config = dict(
    train_examples=101725,
    num_classes=8,
    encoder_arch='resnet_bottleneck',
    encoder_activation='relu',
    encoder_stem='deep',
    encoder_avg_pool_shortcut=False,
    encoder_widths=[128, 256, 512],
    decoder_attention=False,
    residual_init='scaled_by_depth',
    final_lr_fraction=0,
)
Rows from block 9 of the encoder of a small segmentation model, named by matrix and row number. Rows with one number belong to one channel. Each number is 128 + 32 x the weight over its row's rms, rounded and kept within 0 to 255. All counts start at 0. Numbers have three digits each.
After each channel's rows are labels from the 100 images, of 14848, where the channel reaches its highest value: "peak on" is the class under the peak. Only what is clearly more common there than usual is listed. The data: aerial photos of the United States (SatlasPretrain).
# convs1: 3x3 conv (encoder.blocks.9.convs.1.weight, 128x128x3x3, each kernel summed), inputs 64-127
# convs2: expand pointwise conv (encoder.blocks.9.convs.2.weight, 512x128x1x1, transposed), outputs 86-171

convs1.2:088087132145144077136127109109162170126136127102137117184093122098142101088125144100130146152167171154122163151165081115171135088150066087117105149125122142118064164129168135139156149064088176
convs2.2:144128146134107081138145114099131045196092140086139071149161080079124087107136127119101098093102100060110157128164133078115132173108105089116140127077059146093136135127173149100029124075093117107161088085115043124128147142112162087065115086118079104096126121
peak on: park

convs1.19:130126162087110120143136126155112063146170179097126128117062113112142112120152182095083144124143085094149168108162126066137108107162130135157138156140155147141129121106122115188143215113117147
convs2.19:156115094103162135093105114080114138179097130119147165157140113095138150125152152176163135153107171218158128114166138090123129126128145172063100147111101133145162146151145093109085149196117112113143082152087052133087151111093121147147143063140119042145181147
peak on: park

convs1.6:134129126124116121097180106096135099110125151109126156147079131116147119145100091176139096132109086125212150187164142054156134190064150125150136131100095163121095137148120103156096115160097159
convs2.6:134124118086162106140063159106075121160119129105143207115144136102116114131130189164156076142066096125127144108110139096147103101134157060111104128089096101119103154153129146087157143085112123107144087050101039138153114219154090127128087105109127104064101088
peak on: building

convs1.43:122073093126132148102094137125105105135146131167089104103162153131139128148112103086067145155131149086136173140134153102153125139109132143098101114166187093138102130137093061159091135117130094
convs2.43:126203090137136147142152196113123178151170086147182148126161127151161185147099126116193108135147129085154115113089107106115094156131155111102136121120140127140225086126137138101122115123088127157134112148189166192115211049153110106130130100091168165196060065
peak on: building

convs1.74:089087152122132095123175125070081142123116144130170135155112147123183082157149188106128112087139112099075144158137088067121117111120076117206108095093114161111134077112146094192060171120174118
convs2.74:156152122089132079109141134121099183155129126087120143153183134184071172120155138110067103146151095131122094115231140078112096144100088141034099137134123228140111061099144083124115146064149108179119136134127164100199189118155102101131051102109124133091147110
peak on: park

convs1.94:097142116110123154078151179149118148161113102162131110154083107135146168148065084180176048115136133121133155148102110086118110075077132134079201065127138149129154115130127160111152104176128139
convs2.94:106161112125132124107075128160080089099137110122167188072160174099139082180150137103144066113170135131152150120118148096150125101124093071111124153089157128103125111155134091140090140111130138142173116082119141125106126094118108135157142103155105100111113084
peak on: building

convs1.39:142130078106093149168150164107145196099128102169186139202108174203151128100097112093119137096162171163100121142065158063134144138129102144122168113165165091123122157088182189156179102141129101
convs2.39:124124110121103106245168163200073137170057149106127116107125163084133157124117111118171223124075086163134212114099124129095098129145134140061111140086115097091127108158115155099174094106112094190122110096158184159101123095125147150158150188123084082175167075
peak on: building

convs1.57:100113152112167081142119168155117161147136111157192087146118154130146156128146159156142127144129145139120150123145097118180116120136084133193102091139110085160168105066182100150128136144071101
convs2.57:137135060117118120129091110128086139119159136065110128123129144097119146115087141097129146106145135081112141140144128088110163079161103058143171137127094148150152058140111103152147131087096164094115089112070113143206112137128122090134147112099110136176134124
peak on: park

convs1.15:135121140096133103130105111147106108154137155102108230095066131130180082131111181056117080123102100103128151160161127128153112130120057142170143147081147138156141141121142140172097189128151119
convs2.15:129080089106118125149161124099178099120077115084057179125153163142188142141129118065104107136103135194124115093081085207126148102173070181088158196106145126081113041163129145112108138131114137155164114116156190063154086099139119149088107085128143117169165160
peak on: park

convs1.120:111169113091112226117086175052100086124100173104176146194126130163147093119118121142090132170105112115099115146114161064109156094121129225130103109177122190097102142158068100136165071152106112
convs2.120:101116126095167085131113133093115104144109132134196116161154127125200084118154103096119115148152132160130077111105140144138141165122079127097121054086083102145140103199103128129164107171157141100135174165154040153155154127231097043135109058116143105146047085
peak on: crop field

convs1.100:171121102100111179159173142122069135102166162070149114181148087149114171184112090143110169145061160150172142074140172117088157092080138138125134144086158147123135075116101177153127143173113191
convs2.100:164141130088148157153137128120112153141119129117095161129091105165158101153099122155132078143085094076150178150110075152198140155157079137116118126160096137095081021133113139058113126076076175143089090155057189125182160149148116132155189137109110084163138093
peak on: building

convs1.90:142160122166117130182097061093119130155118178097150098136178142140165153161142108215087158162122099140127138137139133081134109090146197168115102204143101148116114172177178134141112164131150150
convs2.90:105093155157107129070172127172089113145091147104106080200103094157129160136105116063125073124123163077131106152077127141066078134137166128097134114109150127129062158098187123117064145088147087132118129124120057145146158057128100117110139116125130114073124095
peak on: park

convs1.10:107182119077101215108102152074121116119107150097138173150139099149106098096106111095120155156054179116165175141103110114104165137149070185103093089143090128128097121170091151106107080145119153
convs2.10:139176088128099110135135071108052108127178098126167139133158099182105116110102134124113193141201123067093126109111115075139146091125131155097118118192091125119124128126106090082130143139100186152133113156143126065116103096104061131076095113106138141134117136
peak on: crop field

convs1.51:112157113177131128153126116114168180148108088132091103149107134106121164211119139131076064125094071135131162112144110102121070080151174145074041170147079165125080134116172121107129091159066153
convs2.51:137160160198110107076075116100191168132078121162217162129112127108148109092144118099139130090139103162173139157123108201089151166120142081122154144110128164163122125112148107161111130138163076197120127063118173145212173158126103103135111166140133131169089092
peak on: building

convs1.36:096156149121093121152205132102073169141142108132153104198136143125115174162070104140121102198146108093170109097136166085116102092080166077155123167091132102107106135153150202150151093167087182
convs2.36:141098115116160128109087164153095109102122138132111162078125148119129119123142110104069158119174062059104100169142185124105134102155082125156108115147111118129108125154083098099119106128123208144104113159101064212128140145153128136223150117117139102136138112
peak on: building

convs1.124:100142109120144141140112115152130147081139175118154204124125103095191088138145147093182159140210112057108174158199088174163135104182110149106172154105128149166158124137158111112108134173096131
convs2.124:081114152146127085104142112186100194106089079112151120148114140120073051112173115133133129112106147078122088110116097124118095058063134109149095086127105118151125081144155145139086124120128145136158141093141070141120084112103112098115086141114152199104154193
peak on: park

convs1.25:100133093114137117202145093143130196126121127110147052148143126153173138115213162078120138137164098040137177087125140131185109116190167136147116142084126115171146114105220099185077187096092107
convs2.25:111123087149127165078112148129124041112153113124173136134112093168124095141127107073127104145048126175128125155116126135165069122140129114128139152125101126094143081109142103157121124113124150101104132084075134109150176173147114136115138125135143087134131111
peak on: park

convs1.77:129096166167167099134171103147090156069140124117113141157137122114164161185143123175149191126117114161234099139119125207163157120140170139167182101111129140125124195152180153132153122141146185
convs2.77:090135125093125126096075096089136091094114130080137091074099075071139161094100078111110099132102143101119104123095084145126119133128085063137072137100131110119112169104137140060136137095098127128147139107135100065120110102127083135123097097143043113072108134
peak on: building

convs1.72:158135134133098127190107106145067119081174156128150067150140117118159060118136194122085128124159104116126155119146124065119138090175096158093158123129101138165107111054105118172168205125182135
convs2.72:124110104078113134198082102036080145099142097132132153134142092092135104123135152151099146088120151094125136099120140180116180119124135101103115101148117120107140097126108115192169124134088095108130080180192129169100181126149115117148100060110133124111169125
peak on: park

convs1.38:121151134169101138092142138126113085119142181146104126189143144112160115109055086184099124156147120178161168142097113086179099095075077089068093104125138163145082107111181110117182110137192147
convs2.38:105141187142077174142125136191165072129114092101137132160112133183129102136153109138093131067121129157090150156131136140131160184076106181098182113116141146070076185104133141153161146155145147133127119158062159147053130149130132093152122136103116134199132113
peak on: building

convs1.62:135151141109118119187128098101126123136155189102140079147142143142096125096123172143099123101138101131172157066137102135172130081159112154110134182103161126116156078052111121136081216156163151
convs2.62:119118107114116101110128137214166070109131179104160088137099152075116114112140130116114117149137081146148104147063136152151070129111117107136111071200137150118110171148084168108076165113144111106087112149131076164104078125120144174093065145122087134128165130
peak on: park

convs1.82:134149123160112086061101168113106097116183172168133086123169194124077117168131118127083192136135106204124134140120166073144079166102100098137131149146108103128175147107105097062113137112124074
convs2.82:147142219123133138177138078094187150168159090142133138124180123112193199106144089122150218108143093129109136105226156144100125164142169126083134163128131153110165088149140125151157132191099100128083090158077099132097155145147145122160112129103169072084164122
peak on: building

convs1.12:111190182116130132156106155154124102129130117093100121116102110122094108093167157126102083139107075062112175142095104113125107092155123068105067122126098144127091093099098062100114119147106138
convs2.12:097189195126168145156069163162124110131115133123164144163141156077172174165171151057192136138178143114104099172116141105097099118184144106181169170164134146119136159078119092118112148100148133120095124111226105136119139150100162104133115127131133175129146155
peak on: building

convs1.121:154157187157130115093120117105103159170128096138186094168123092126128091127167160169131093107082145135149098137136175179142156156135162074094153073137164134097196116135119131141064144118090048
convs2.121:083040119149121005142156113129102148102178130169155093125108120117158108107133165093122129093103140112113073109091082124095124066107163123168158130107113116155121086143112133141087109111157147104112130122124137051097099131124148054078154108126115089123167105
peak on: building

convs1.27:118153149128125115171089104129123082130143213094126118095086109146192101113095113162151084127059123117118110117112100132117168145151113150129106129129132180098130215109079133148135171145126139
convs2.27:182132133090143106148082123119128141156112140059068116136115116132101092121109103107071081112108171112113136123150143121112130074145083045040117072079134171116109038125093111111067124106114079114119152128093163091131114136105118148142087123139110079149113122
peak on: crop field

convs1.101:083154124097099111173119078131132161117132146116133075144157118136164115070198194108053138124197143116119151145166112073225139093154108138110105160129099105173066088116149122157126195092076150
convs2.101:092099066105117049143108109170089039146129130184097106126125111121115111092147150085093156151136127144110112165157144094101094103140132095161118100095094114114111145072125085120157153082122144109147079111118117103170097111179118073098136118097094076155146156
peak on: park

convs1.97:158114155092076126154129113084108167137108169091144181153181042098140098076100154116180093112121131155156162164145163153126152098161128057054113111103122067160077110115192084160118177115144131
convs2.97:102104149128111126144087105110225106082099084134191091126125116105128123142131096137132118126186115133145155104086114177095125111147060107072106134103114105187124160134150143129153122127129128141095099161158094140165128151198151158141145221139114065153112178
peak on: park

convs1.11:102180121121129217178099153069103092108143166072152129145162109149178108124086161155041091159083125121124120122112153110150128108108134195112078109158111174084107168120078127124109088146123085
convs2.11:120137147126126041109112100131062058119122084069085126110170105139198167110108132175118130119138152117142109163153101055177091089111166177093131145133063139093150044102177115136130086107129202144142094239168048099077158090142154119098112107115087170131073110
peak on: crop field

convs1.107:157100110166132078140176112085151139174129100113138102186115142113077185119096123090133123118088100139146117084103149137108099056123187043097092130144164060061143132122140154129140147126125154
convs2.107:085196118089116098109113213077106135145118104144144145150115144136139060183107085164108185118125144120124118168122115177076128073109118164122144131084160134119113134079157122150091145138113122141118072098131119130181089095145114044072125123106111058158118068
peak on: building

convs1.126:105104088119107159103093157147116102067114177135088101113131161169124153151138137086139097152133158104114113153088077129117139126137047127117106150169118168107114191155084147135202140194090016
convs2.126:125190142123108139180105108158131153119142153134141152080167032156122108103105096089184165132109107117120154084073130135135090129116008146228131128129095129123111168094167142140151178136076148145135148150148213073046155106104131145119136099094153182149157111
peak on: building

convs1.96:158141164120118155137112094103121075111083147121113113150082113136161118103094189108076139121108147146105147145156100136147147089113100197141070071154093138037119178134114105172139125163075094
convs2.96:111170109101146097104115126112170125161140119106134181157126124111163092155147096106068170144121098095112144104155132084122077139106075180119134116187151172117136045131136148185139117060102113101078091162108157125141195114158126173149044127117096121151165115
peak on: crop field

convs1.83:106068121119062089109175098069143180158105097061149119177136072073117175151105095151132099120137144140168128086116118108144131105122138091127168149148054106117084167194155110131179093144062104
convs2.83:123133143094134177119096117094094121111094108107105123169097143160082146124110170124106089122089155116132107131176119086120138118172159127102157171045116111093117096145136117129142124134139087075159086091150109216104140133142160134150072088119120061149089094
peak on: building

convs1.76:085049101091167084157097115103130123174043101088095073166107142077109161160131148131107147161100143147155125072173190147155114149107157107140114134128166109101229079139135128160141160137172138
convs2.76:149229146100110218067131144107095096144094141208178116135141190145134099141132120153122113149130118151151164129211135113122106136114067096116108118135154206127106092202088174117129137147218158141126101199146058176091202127076136122141124055145123113121124129
peak on: building

convs1.13:151130132141100145145171083125127152175107108067121128143126157099132124024125127099078091081130102151122165145116051073076072088135131137145123188127066165154145139090139118119156085135186131
convs2.13:126132104114145120144158146157132155166138090157102172144140161200126146133134154137152130094124140116104059153158128245121171122060143113179118114141156077136140212127117115161191142114115122162093086123159162117096132114075083149116172127128125164061164067
peak on: building

convs1.69:084140089098079101107132183088148085109145115078097143154139174088080091146116125089035133138151114196198122151108110090159107123089086052134091142122096145132136168071129130094100135184082127
convs2.69:234151134095132086123194093122137173113122087129079133122125160126141189123186101143098148157147120111099047154101111089111138104088081111119133235136151079136115104128218183155201099117133173130173114184163060093136128086105147120121149142120095117168125098
peak on: building

convs1.66:161202175102170158085130189139123162091154136134150200122119114146169143142067082132159158104150172091153191146149084134131158148072113116068129102104170181094103102094104117115156116202107140
convs2.66:111147135100110133065103126105096182156040117194135097136160124133175159075156151097132068132128076121159115117214151148151122105159095140154111094101139143111188130103066154095140118189152119065064093132116125142175089062127152143107119111131168144180075171
peak on: building

convs1.47:135103097130171100146111081203149135155124136114119179075171183103116119124125119122182161029130147184056143128150149164113113147180115093116152181167156045161160156118137109113129127099159164
convs2.47:149156149162086186122104149131092108153083104151100130090158101166135113139125117116143104130127163109174132104153092086187116104195143140078127079110116130086130116162128097142083156113073199158097094139095046142109153150111098166145123103068088122125072087
peak on: building

convs1.52:105134112125180111137088104088103116116120134050107131136160091113134130118101180115166060099156071096165090138137110076115083130136115095222146128128036092144136122109150117111156132141137108
convs2.52:096107092130073097138102160153130209159100097090200104162142142155102146118168101110110104099152083085106143102095143183107154130085052117142134106082080106143141103080105142146195077122173160151144128103191106093149151152143152088131134110099133125107095129
peak on: building

convs1.9:094102159126145104180119076104085152121131136102140167100136105175152132136099149166155149109138113131199117128140133163124163102188137032085184146165091162116122232095197147127133120124110140
convs2.9:096080073126111080075068107155110111094172117102187174178100118118114062120082114104050101113113139131130132112127087143108173116087127132111182064084143122107071129065098139072153102125170088081112144091115112124116080133159113204159103151120169113069079194
peak on: building