A small segmentation model, trained from scratch.
Training: muon at rate 0.017, 11600 steps, batches of 512, held-out accuracy 87%.
Data: trained on aerial photos of the United States (SatlasPretrain), 101725 training examples.
Rows from block 9 of the encoder, named by matrix and row number. Each number is 500 + 40 x the weight over its row's rms, rounded and kept within 0 to 999. All counts start at 0. Numbers have three digits each. After the name is the row's rms in percent of the matrix's.
# convs1: 3x3 conv (encoder.blocks.9.convs.1.weight, 128x128x3x3), inputs 80-89, a 3x3 kernel for each
convs1.3 103:525531557469504578460491470488485472483454444453457435473504533527493563503509486462475480476466458444576492475522552580523574484548574489503485497489505475534513523519487504503489428501412431479421492478435482581523449477477421529465446454454533502499494473547535530532
convs1.4 095:511536507501550435518587466462490488494480532470497467490518531436474529476503450446572522515541443456441479540557511523515481508514499486518539463497580475503568562529510475509496526508502476461541528555538512507491426493481560572450496526420525428560432491463447477462
convs1.5 103:523519492543539513515496509483482454460477444481511522541553498526453540499468513501475497541474452469508498540462483518467499450476509469475493482472471483536494485469508415448480551495491541589547450515526453491495474477433425513485469456503423483495474473491502457475
convs1.6 096:482463547489533556485479453486450525649512515506521495497466491498546589502496522520491517472423472448441439511456501557513462524483511520486493534484434527468486533541532498504510509487489487554455482467481495504528550546495522502503527440508466528493448455505469516461
convs1.7 100:524516549460485484553537493470567598548515526547572581538476524535510537577559517431504566454564558481543507579589562531495460490547519489490473494527500560529459513434580511532561541490526512494535501536561466471537450464488402523514471495480461501422486487477489462529
convs1.8 101:464441458460498445501532529422499429566457507512463466474445483596503520486528488474478543534528565478474507535527542510471533530550467515541498522503503483502539508520464465540481468470443514442531469483501479511497442445477462581511512627488522455488451480456489462466
convs1.9 103:484555495450442585440543562504510519488493494572585515505452502497482463476483510500521517585398533468525489535525487483465508415522454486546507526561481528543538478506549528473473501509593482529535516497476428568490538486465513526479506523501548468446508507508482405494
convs1.10 091:505470526491567549483488481522520464547567532514554545489511553467516572495501528423465502513514546505548552462509507488455504459473470451500504526538516478564550467386505517563486488495459567493452465447470463474492450488477485489467422528503482488550541465455463457468
convs1.11 090:498570549496528487472522550502442527515514525490473519502551554518534492457463551504554506491521543532533557465493535407435466478546539460521500518527517501546561473595542569558500527523565505529500534439462455438494471464456502482468528541560498458464435480483468458463
convs1.12 109:495469477605512477437484414499479548483489495509465502494537455510511523430441545472476517492425495488506511429431483527529541530504446481468470494545472531491521491501507483466437507516439463508492472512444552500465539489489479442435430547491441452496552591559572532484
convs1.13 107:488510427534563521465492470494523516531470493489498489525455571507447473509570506459491511451527558520478495491539482510498503515540545513464470444453481505529514470483481479500530543512517497486577446497494472514503468434510412439437432455468463475452495446530536551538
convs1.14 100:548513506444526538640506489499488579448471425489531464479435459475430447462464448524429506436498442461381510529507507509479501526518476525539521498517530488543482454495530516438581606583533524484544543508510478521485606483641537544569479472536541500533499532486509500480
convs1.15 094:530542470506528488453440436474658590497632563538529555510484415515472477527430495444475450447444487478469482457504529455558506555489461461424453564539514539537480535545513530479523555559535469515481456428460487484477493511567492424522513504491546520495499463419487497481
convs1.16 111:542460533528467483527477512435511429451491535478467457519458445521536429518584511514468513482521544454496470520566476497518452458438606448499556493516474529545526518510524476536567504558457445531502536525527486467465441568472432513493523523501495483530473451539396441453
convs1.17 095:466464482467477510503450466538552655463540469471516440445484579483512503500483577432531554424469482523460515540528492536526456481496510505496500497491503468435571462443436451514473480559615430503491466487473553544534515511441543517522554527518531502457548499538555508509
convs1.18 094:481555526538571546444498505566455461428484454478484462542469524510475443483515495512499513467487525496486622432490534482478476520460477487452437449467468516474524496543515604584537496522529501429497495505531523516499520459488533530567563516500526534568516576527575561565
convs1.19 087:482464523521500494526496483523469544463493488536522464482527500479515471528431515534464486469432448420428510504561525480513491429456469509488475513482495471518473422513488564506530505509529548468478489481446480476557550541478457527461492468491484499533474553518452563538
convs1.20 105:512525460556565522521518501520445431500494543483450476531466479582465509466410480519454497530502504627566526527518581471443488523568550538532579459491526490489507462533448516518585525516434484461492487497410526468591431502535506537513508491493428456504475543571524567452
convs1.21 091:489526466519532508435482510514523486429486497522505551468469476496569487500453442421504491493514514471439517490529562486473444518478489473514476459549516520516532476536380478560464511508533539542435493573501517563580459478406484525497511474567577534517583481511523465472
convs1.22 095:501481478512583484492475497529459497526429468543515517522465469523475493468451458498483498520612526515520513486568475469425485509624516488514517441554516461479477456457499450607506442426458489442493496445423524527520565451524514504482571689508524461476460481492486431495
convs1.23 098:547428468572464565509558469482466495461479547515489473461551510522553576531523533475422492516452482482468505417485502464498471505516533498531544523511542495522523526480494474488532442474539484442432459452481498514504589487451513504449507540553544472481496481458544484458
convs1.24 094:504528544492460433530525493481528465486460516527557495434470462488389442558483537462571402484469494465482476479538492468452461491467496537544483543540565495571545500506583509476438574591427395460433499503446448471449487545471480466518495500459495491484523537546490514552
convs1.25 081:532532522465513562496542457439419436440454424501450467499535512546531437525506531545519513549553511478464463516485526559518471422472518518458446610539516518535512595545530543498476537540516454514502532582494495501487512512475509512457507485451604559516537582537564542582
convs1.26 092:495443570503485524538536488434462399463495477514496536478572521533476564501476488448481430487488432512541516525541539540495531523491562515467502525509545474486558491423437520485548456490424488475463482528473494482495502505535480531595457490458490477513474478530507556511
convs1.27 090:480508491506445503505564483431507462540498537490463507481446497476475487472442520522479517457399462487498418524510461459472497473464520526452450532529542529499557549494430575572553595576556492444461481497500483480496488455530467446504539465514445467507488467516457467482
convs1.28 110:515466495446555459439555419506483493539537490532538532525467489503551425467435527507540482500481423447439453501493517470474548554524585515465534546543483484484504532445467492496485476475470471463487585526503496443523479442524493514577471450570468478465481440474497478509
convs1.29 110:499492398523432458535437533539490508462503492518515506504480535510472521561528503483489444475527474492445541508481526498500456453518498481487454512542533509476542502513473492524476497514512458479516525547519485493496527469552453544549501430455522579525467452469519544461
convs1.30 089:540485433507482497525519553450417431477494483478533533505457463575481492566490504508484480516476452507441450512538541554529484382461470489477490530508542501513451476463501454418469504576599491504495554583500457527493512556513457448462466403431479483519503460453508535521
convs1.31 108:447425503476529539508524483467469525541513478499528493549508460415460476526493485515559468516475499571545521511504495535472534479507501485509459528550483456499497508478554561626510434490556554506562528499524541551554474560581551553511578601510453444505470475480472452529
convs1.32 110:516444477483433435479433577493558467551491515493466539528480474422540563515557502536563552462490422501506526508483553495562428464456540483451465497499485528559540470474475531556465469466482528563530529548528498449489487524577485514620464505547571540485460543459500448451
convs1.33 092:478455467493511459523518471510532490442442456495453524559595581537569551579554517534527510515485517506472514477483469460523582493500519424444457507515518482510444459503497439443519456466489504524490563563506556473468503528476563577527512451524426509483454440463495442459
convs1.34 101:525492540513543514498445537473516491470549505416444454502580508457563534480507519515472465512529535504461484531503527457452595511539557497513537424399457464520455511471398450501522481407460455547505516552535450472551541439459545397536535441504534539468492486478519506523
convs1.35 103:447463466454499471495543553490467498501552603509544551462509531495471466505444474425504491512457458429487502455496515513494491526487617440447482522534468449468488511476498499497435518501538506487539429535538421524461413473529436406408495394490479462442529536491493486509
convs1.36 091:446552506485580532579464474486475469484493436535476532553569563510528556557500496515520432521552497457521520505475494532515475540520516481530513456507557481490471494451519494556484487456497496529554459472535554593526572466538514550463498531526496413427434449465519545476
convs1.37 105:480492483564466481566506516478561526505505457470506548550521503536496523428469475481541563501445577464451596575513500518479454440504514481494460536519548530554462412492513486499464552558495475532532490487534498549490550515503588529467518473468390476458538462447481500556
convs1.38 100:537468451480475453444544512489478443483604441506517531583501582533528515529542530481456512558569535481469525515524549531542444484488513446496499459522552449483505544560529506498485507521529470558497528466463489469487507502541514447427472526456467410385474472423492446522
convs1.39 109:531559548483508496447594614472492493495488532528520533568517549550577581481490547490448484480442445562527526626557544491481434555547489521537523603562508548529533502564521439468501562537517462485458531483531528523498502463474463499538506439478491505511492416452451516519
convs1.40 105:523488495509385584479546476569520479496461551449511538587573474482466545502563515466538491436456484542559508538515476484439526489561526466514457484552437567500503507529436509485571485462524522494472454456535494524488477473559506535494580516505535448499476398542471558505
convs1.41 103:507468508509514616510483460497474465475503501549580518455503498495487524489507473577525506462491513458499468527552572493557436552545483486509500522515512501510517520528578502370494580495529526535520443506472508462462534540412528496575509609510493483500504484533483465421
convs1.42 108:479453438492497576530536512460405470530505482500478482512513421470522496505510477476474521470537427534497421504588527518452473540478475535551544531516524406494461512485533561522519518494499454497525493483487517464511526427552442501444492506489460546490508396536482460474
convs1.43 111:501470495483443508508424500511504464458480534469471506500465445518461439501532532492509595496588532392554489480483539490516461548543549494537510507529487467535447529493485572514515528479435500489490480535524506491486587536469514483526490519464526463525482490450535461498
convs1.44 101:530496477524540478488444456603587561487555484429493552563488557412459460438506491518483481535509510484481479483558514540483458474466530484499551523505512513528519516493505561558493525529523427492505537553538442490517535489561484550504417450480425442476474465499527535500
convs1.45 111:468510548433511534457456497481497501458508508532502481450471475474441492506466489533509471502468485463530452537497471545503524632478487569493466556484432494526476446544465497561515472461497507468498441488457491455496507512505508533512472472527470425438484424518501484498
convs1.46 106:546500543562396511484420541488506455504497509465556481466442426478470442492524481464510530554467548486447521522526506520456552490526589454533547463475454483460473554506574441435549505518550523490429561534526531524585534531527555424526542488578487503492546477499483514477
convs1.47 092:455532470491529509461503500514489515539439566574624520470472534445426425452484499515542500491511543524572538513540491528494553539534612453483510498465462506462524481487487549500436475591426491511556507470492489487446492522536513467495476497479456463516474534493540493512
convs1.48 104:538443509470530528450548577501521495541511513495562549479438502513457491519506494583559518576580445526601578492550530507510502497441521566527517472510505465527524504470509514469450477530493455486451526579484475465484575559479560548536577530492450589489461466549419498470
convs1.49 101:508647531515536470508583520502508472452559474522484501480487575482547402482477466554601601554442530499473545462446535414555427456529515505501533559499474489518507530550557445526479433564546534464526458471503493500499522478509499510506579485579524432527497541457536598471
convs1.50 088:493463520524498534480510466519516549560434505485542507528513516494558528470599513593487463544437435452452462507465506489513448478464458529496452555600505473546464453521499483513551473558457495477543457490504502552490473415521537534504516471430454533513541515479526525555
convs1.51 104:514448456547434440563431490485473498454446466542513504531525562462494493523532479508422506446450476527497570502497501524447477527519537489464479481527512447499494542497445449509475527538483636557489552486446472512524580521500556487581625485563449495498450437506565532525
convs1.52 107:485465479494433472573437552546465476493493515495523510490490533498520537502488481533474556568495542527449522505497458490444439500511464518494526500438469487481509496490452565501508551499466423506522465503494501543556480476466521526446518484534474475489486433499471512521
convs1.53 102:590570553462488479521639564465469508512496563554471546511419501449525473434507466574537611423487498538550539499501546526504582526524480542523492490536473446546506504510461473524492595582545500424427456484440556558528615487548518505494552499486484506421447508475484541531
convs1.54 105:455542455543519408521531521481462578463435473489444551504532491479515449499495555493569548509523525492498511552559493527495487520456452425488500475493537541509544461496565507545562493499507489507479469564550459466499514548425471428434489521476540418520396444476461441474
convs1.55 107:436498526527570586509538507551399480438486498487491502478479490514533494508513464478563560553503449452453452530507515402476519546524485500496588498479571503520533491451444473545517446466478501487423549455527473486483501470486507514466526619361501527555526491427463504484
convs1.56 103:503470425418507480423485460427486495481466452508418503454528479532528496521488514491543472521572484508499537535515521526509512574497491524449558462403470523475477513586534469426452490536479510513497531530499458474439469517551460487526554545550512519493465501555515434540
convs1.57 088:599454462574569534530510521434525509482479478496483454434504556573445473550550487452491562505489482511462508517553599561501474502442455520513482436496439563550509465452479533511553531517531443502548539518459572534497539417432487529515485548548518518553512525499508470469
convs1.58 104:517577527517554470526457466490536515506485536460497490505535478481518449492503517458529533434434494471451494472457546589557419460404496524487496559440522530478503477461499449447460505435463553523507524438497542536565493531549527528532505526535449511514549518477472425551
convs1.59 106:452480485405472500512591517422451506427474438504448475542538553520497459546563486556472451564476473450451473520455421439477457524481452511477439467494476477498459482516476513498446476470465450447478543461556421457473484457467537445506486492495529526529501574501525506467
convs1.60 106:545511543556533515575488467541565436477549486499435539491493518493441434511520480487495479548458538445525460454472463496477547512500537438494493497500501493458464536555542567532472467439486488470467455475502426510550466508536485404505490438519474508457579498494531505502
convs1.61 107:489466499464426477484532528446482481502486535447537476524611569577540534551493553519477482482468408512508444528561479495506509472462459468485483522514498505464447534473472454458490496497454470443483497510533507503466439561471464484494502470484573544455516452527441453474
convs1.62 087:499571452574493514448511496519465483469464484452394534498539515525505507526465512457423486536508483527571578445467495519524486489604543510502573499438484468557535563518418492449536450466454474493489511552475505488499506451477554444432508514460460558450606509447459508477
convs1.63 105:557501573519521486521502502526427549520478474474483465480424538504488546478472468505527493589412440548477441536443465601464473546502488479568494459534490486527474549567563445437473540578516495552468528572487540571487509502439559597506480509495555493481507485466522520559
convs1.64 101:504435432500481477487556472491539501489420442472505493486498462503442511470532457488459476513455500484466547503518502519541552483455486533503466506446443474446502475459512521564534479535490530525533449452513486551501556509554483500604536560577573468499533433498518466458
convs1.65 105:511418520475452518494454458476553547502497536494476492495555521558562510476482445501462439522585581501540547602509460502480458513497501524481497540480464510497493495530547470494515440520478549558483533495508544513510537540410497510460519446501470444430546518516475483443
convs1.66 099:520525498545551476467514509504538533520511536576554575483442418572475541526499516474501518562488481429477523497456471427532488527497537531519480545491524527503468585569571467485529484445563490496509478532476528512551475554487492513553459492544467440465474487512431443488
convs1.67 101:491567511503553478463560504507534523463482526468471497484504516453440524518569500453499524439431495506519510479519475448602551516515505453439446491480515527489512581525569548519528520442504486486435498457434490463498582485481495498503464424455483548494497582518520513475
convs1.68 105:442464494409534403446486442485460514524500462492473474543488474466535473482451533425447575465486491404388447589460536501594459462538481445482463468513518504495492504493453469486498519512446471421449512574619484473489528573517482495548436467487549480494527568566497507487
convs1.69 096:470482477422557502525465483547506486570447493464464580492490536456489566467592512547591464488479442478544507568495544555478543486464542468471476486421519504473531490426418567488441498520470492459450468505485483513507593539481519477456502450551495522431558416487536533474
convs1.70 089:557570545524441540473477510554532503503513490495508492530508524546534537481580575492547541536485545559567533467483471473473506501484458551502495507504533459506524558506545572472527528529566506520481481427498516500480500491502572573593522568533451448489404418504529522483
convs1.71 102:537508512478451484513426515458479504487484523540522550542457501518605558580623551473546513490559450504505490527540519490544508451502537483498501476459465527528514511463498503479521560536481471467458415499439498494495503446519483530495458437483455521536477465466573574587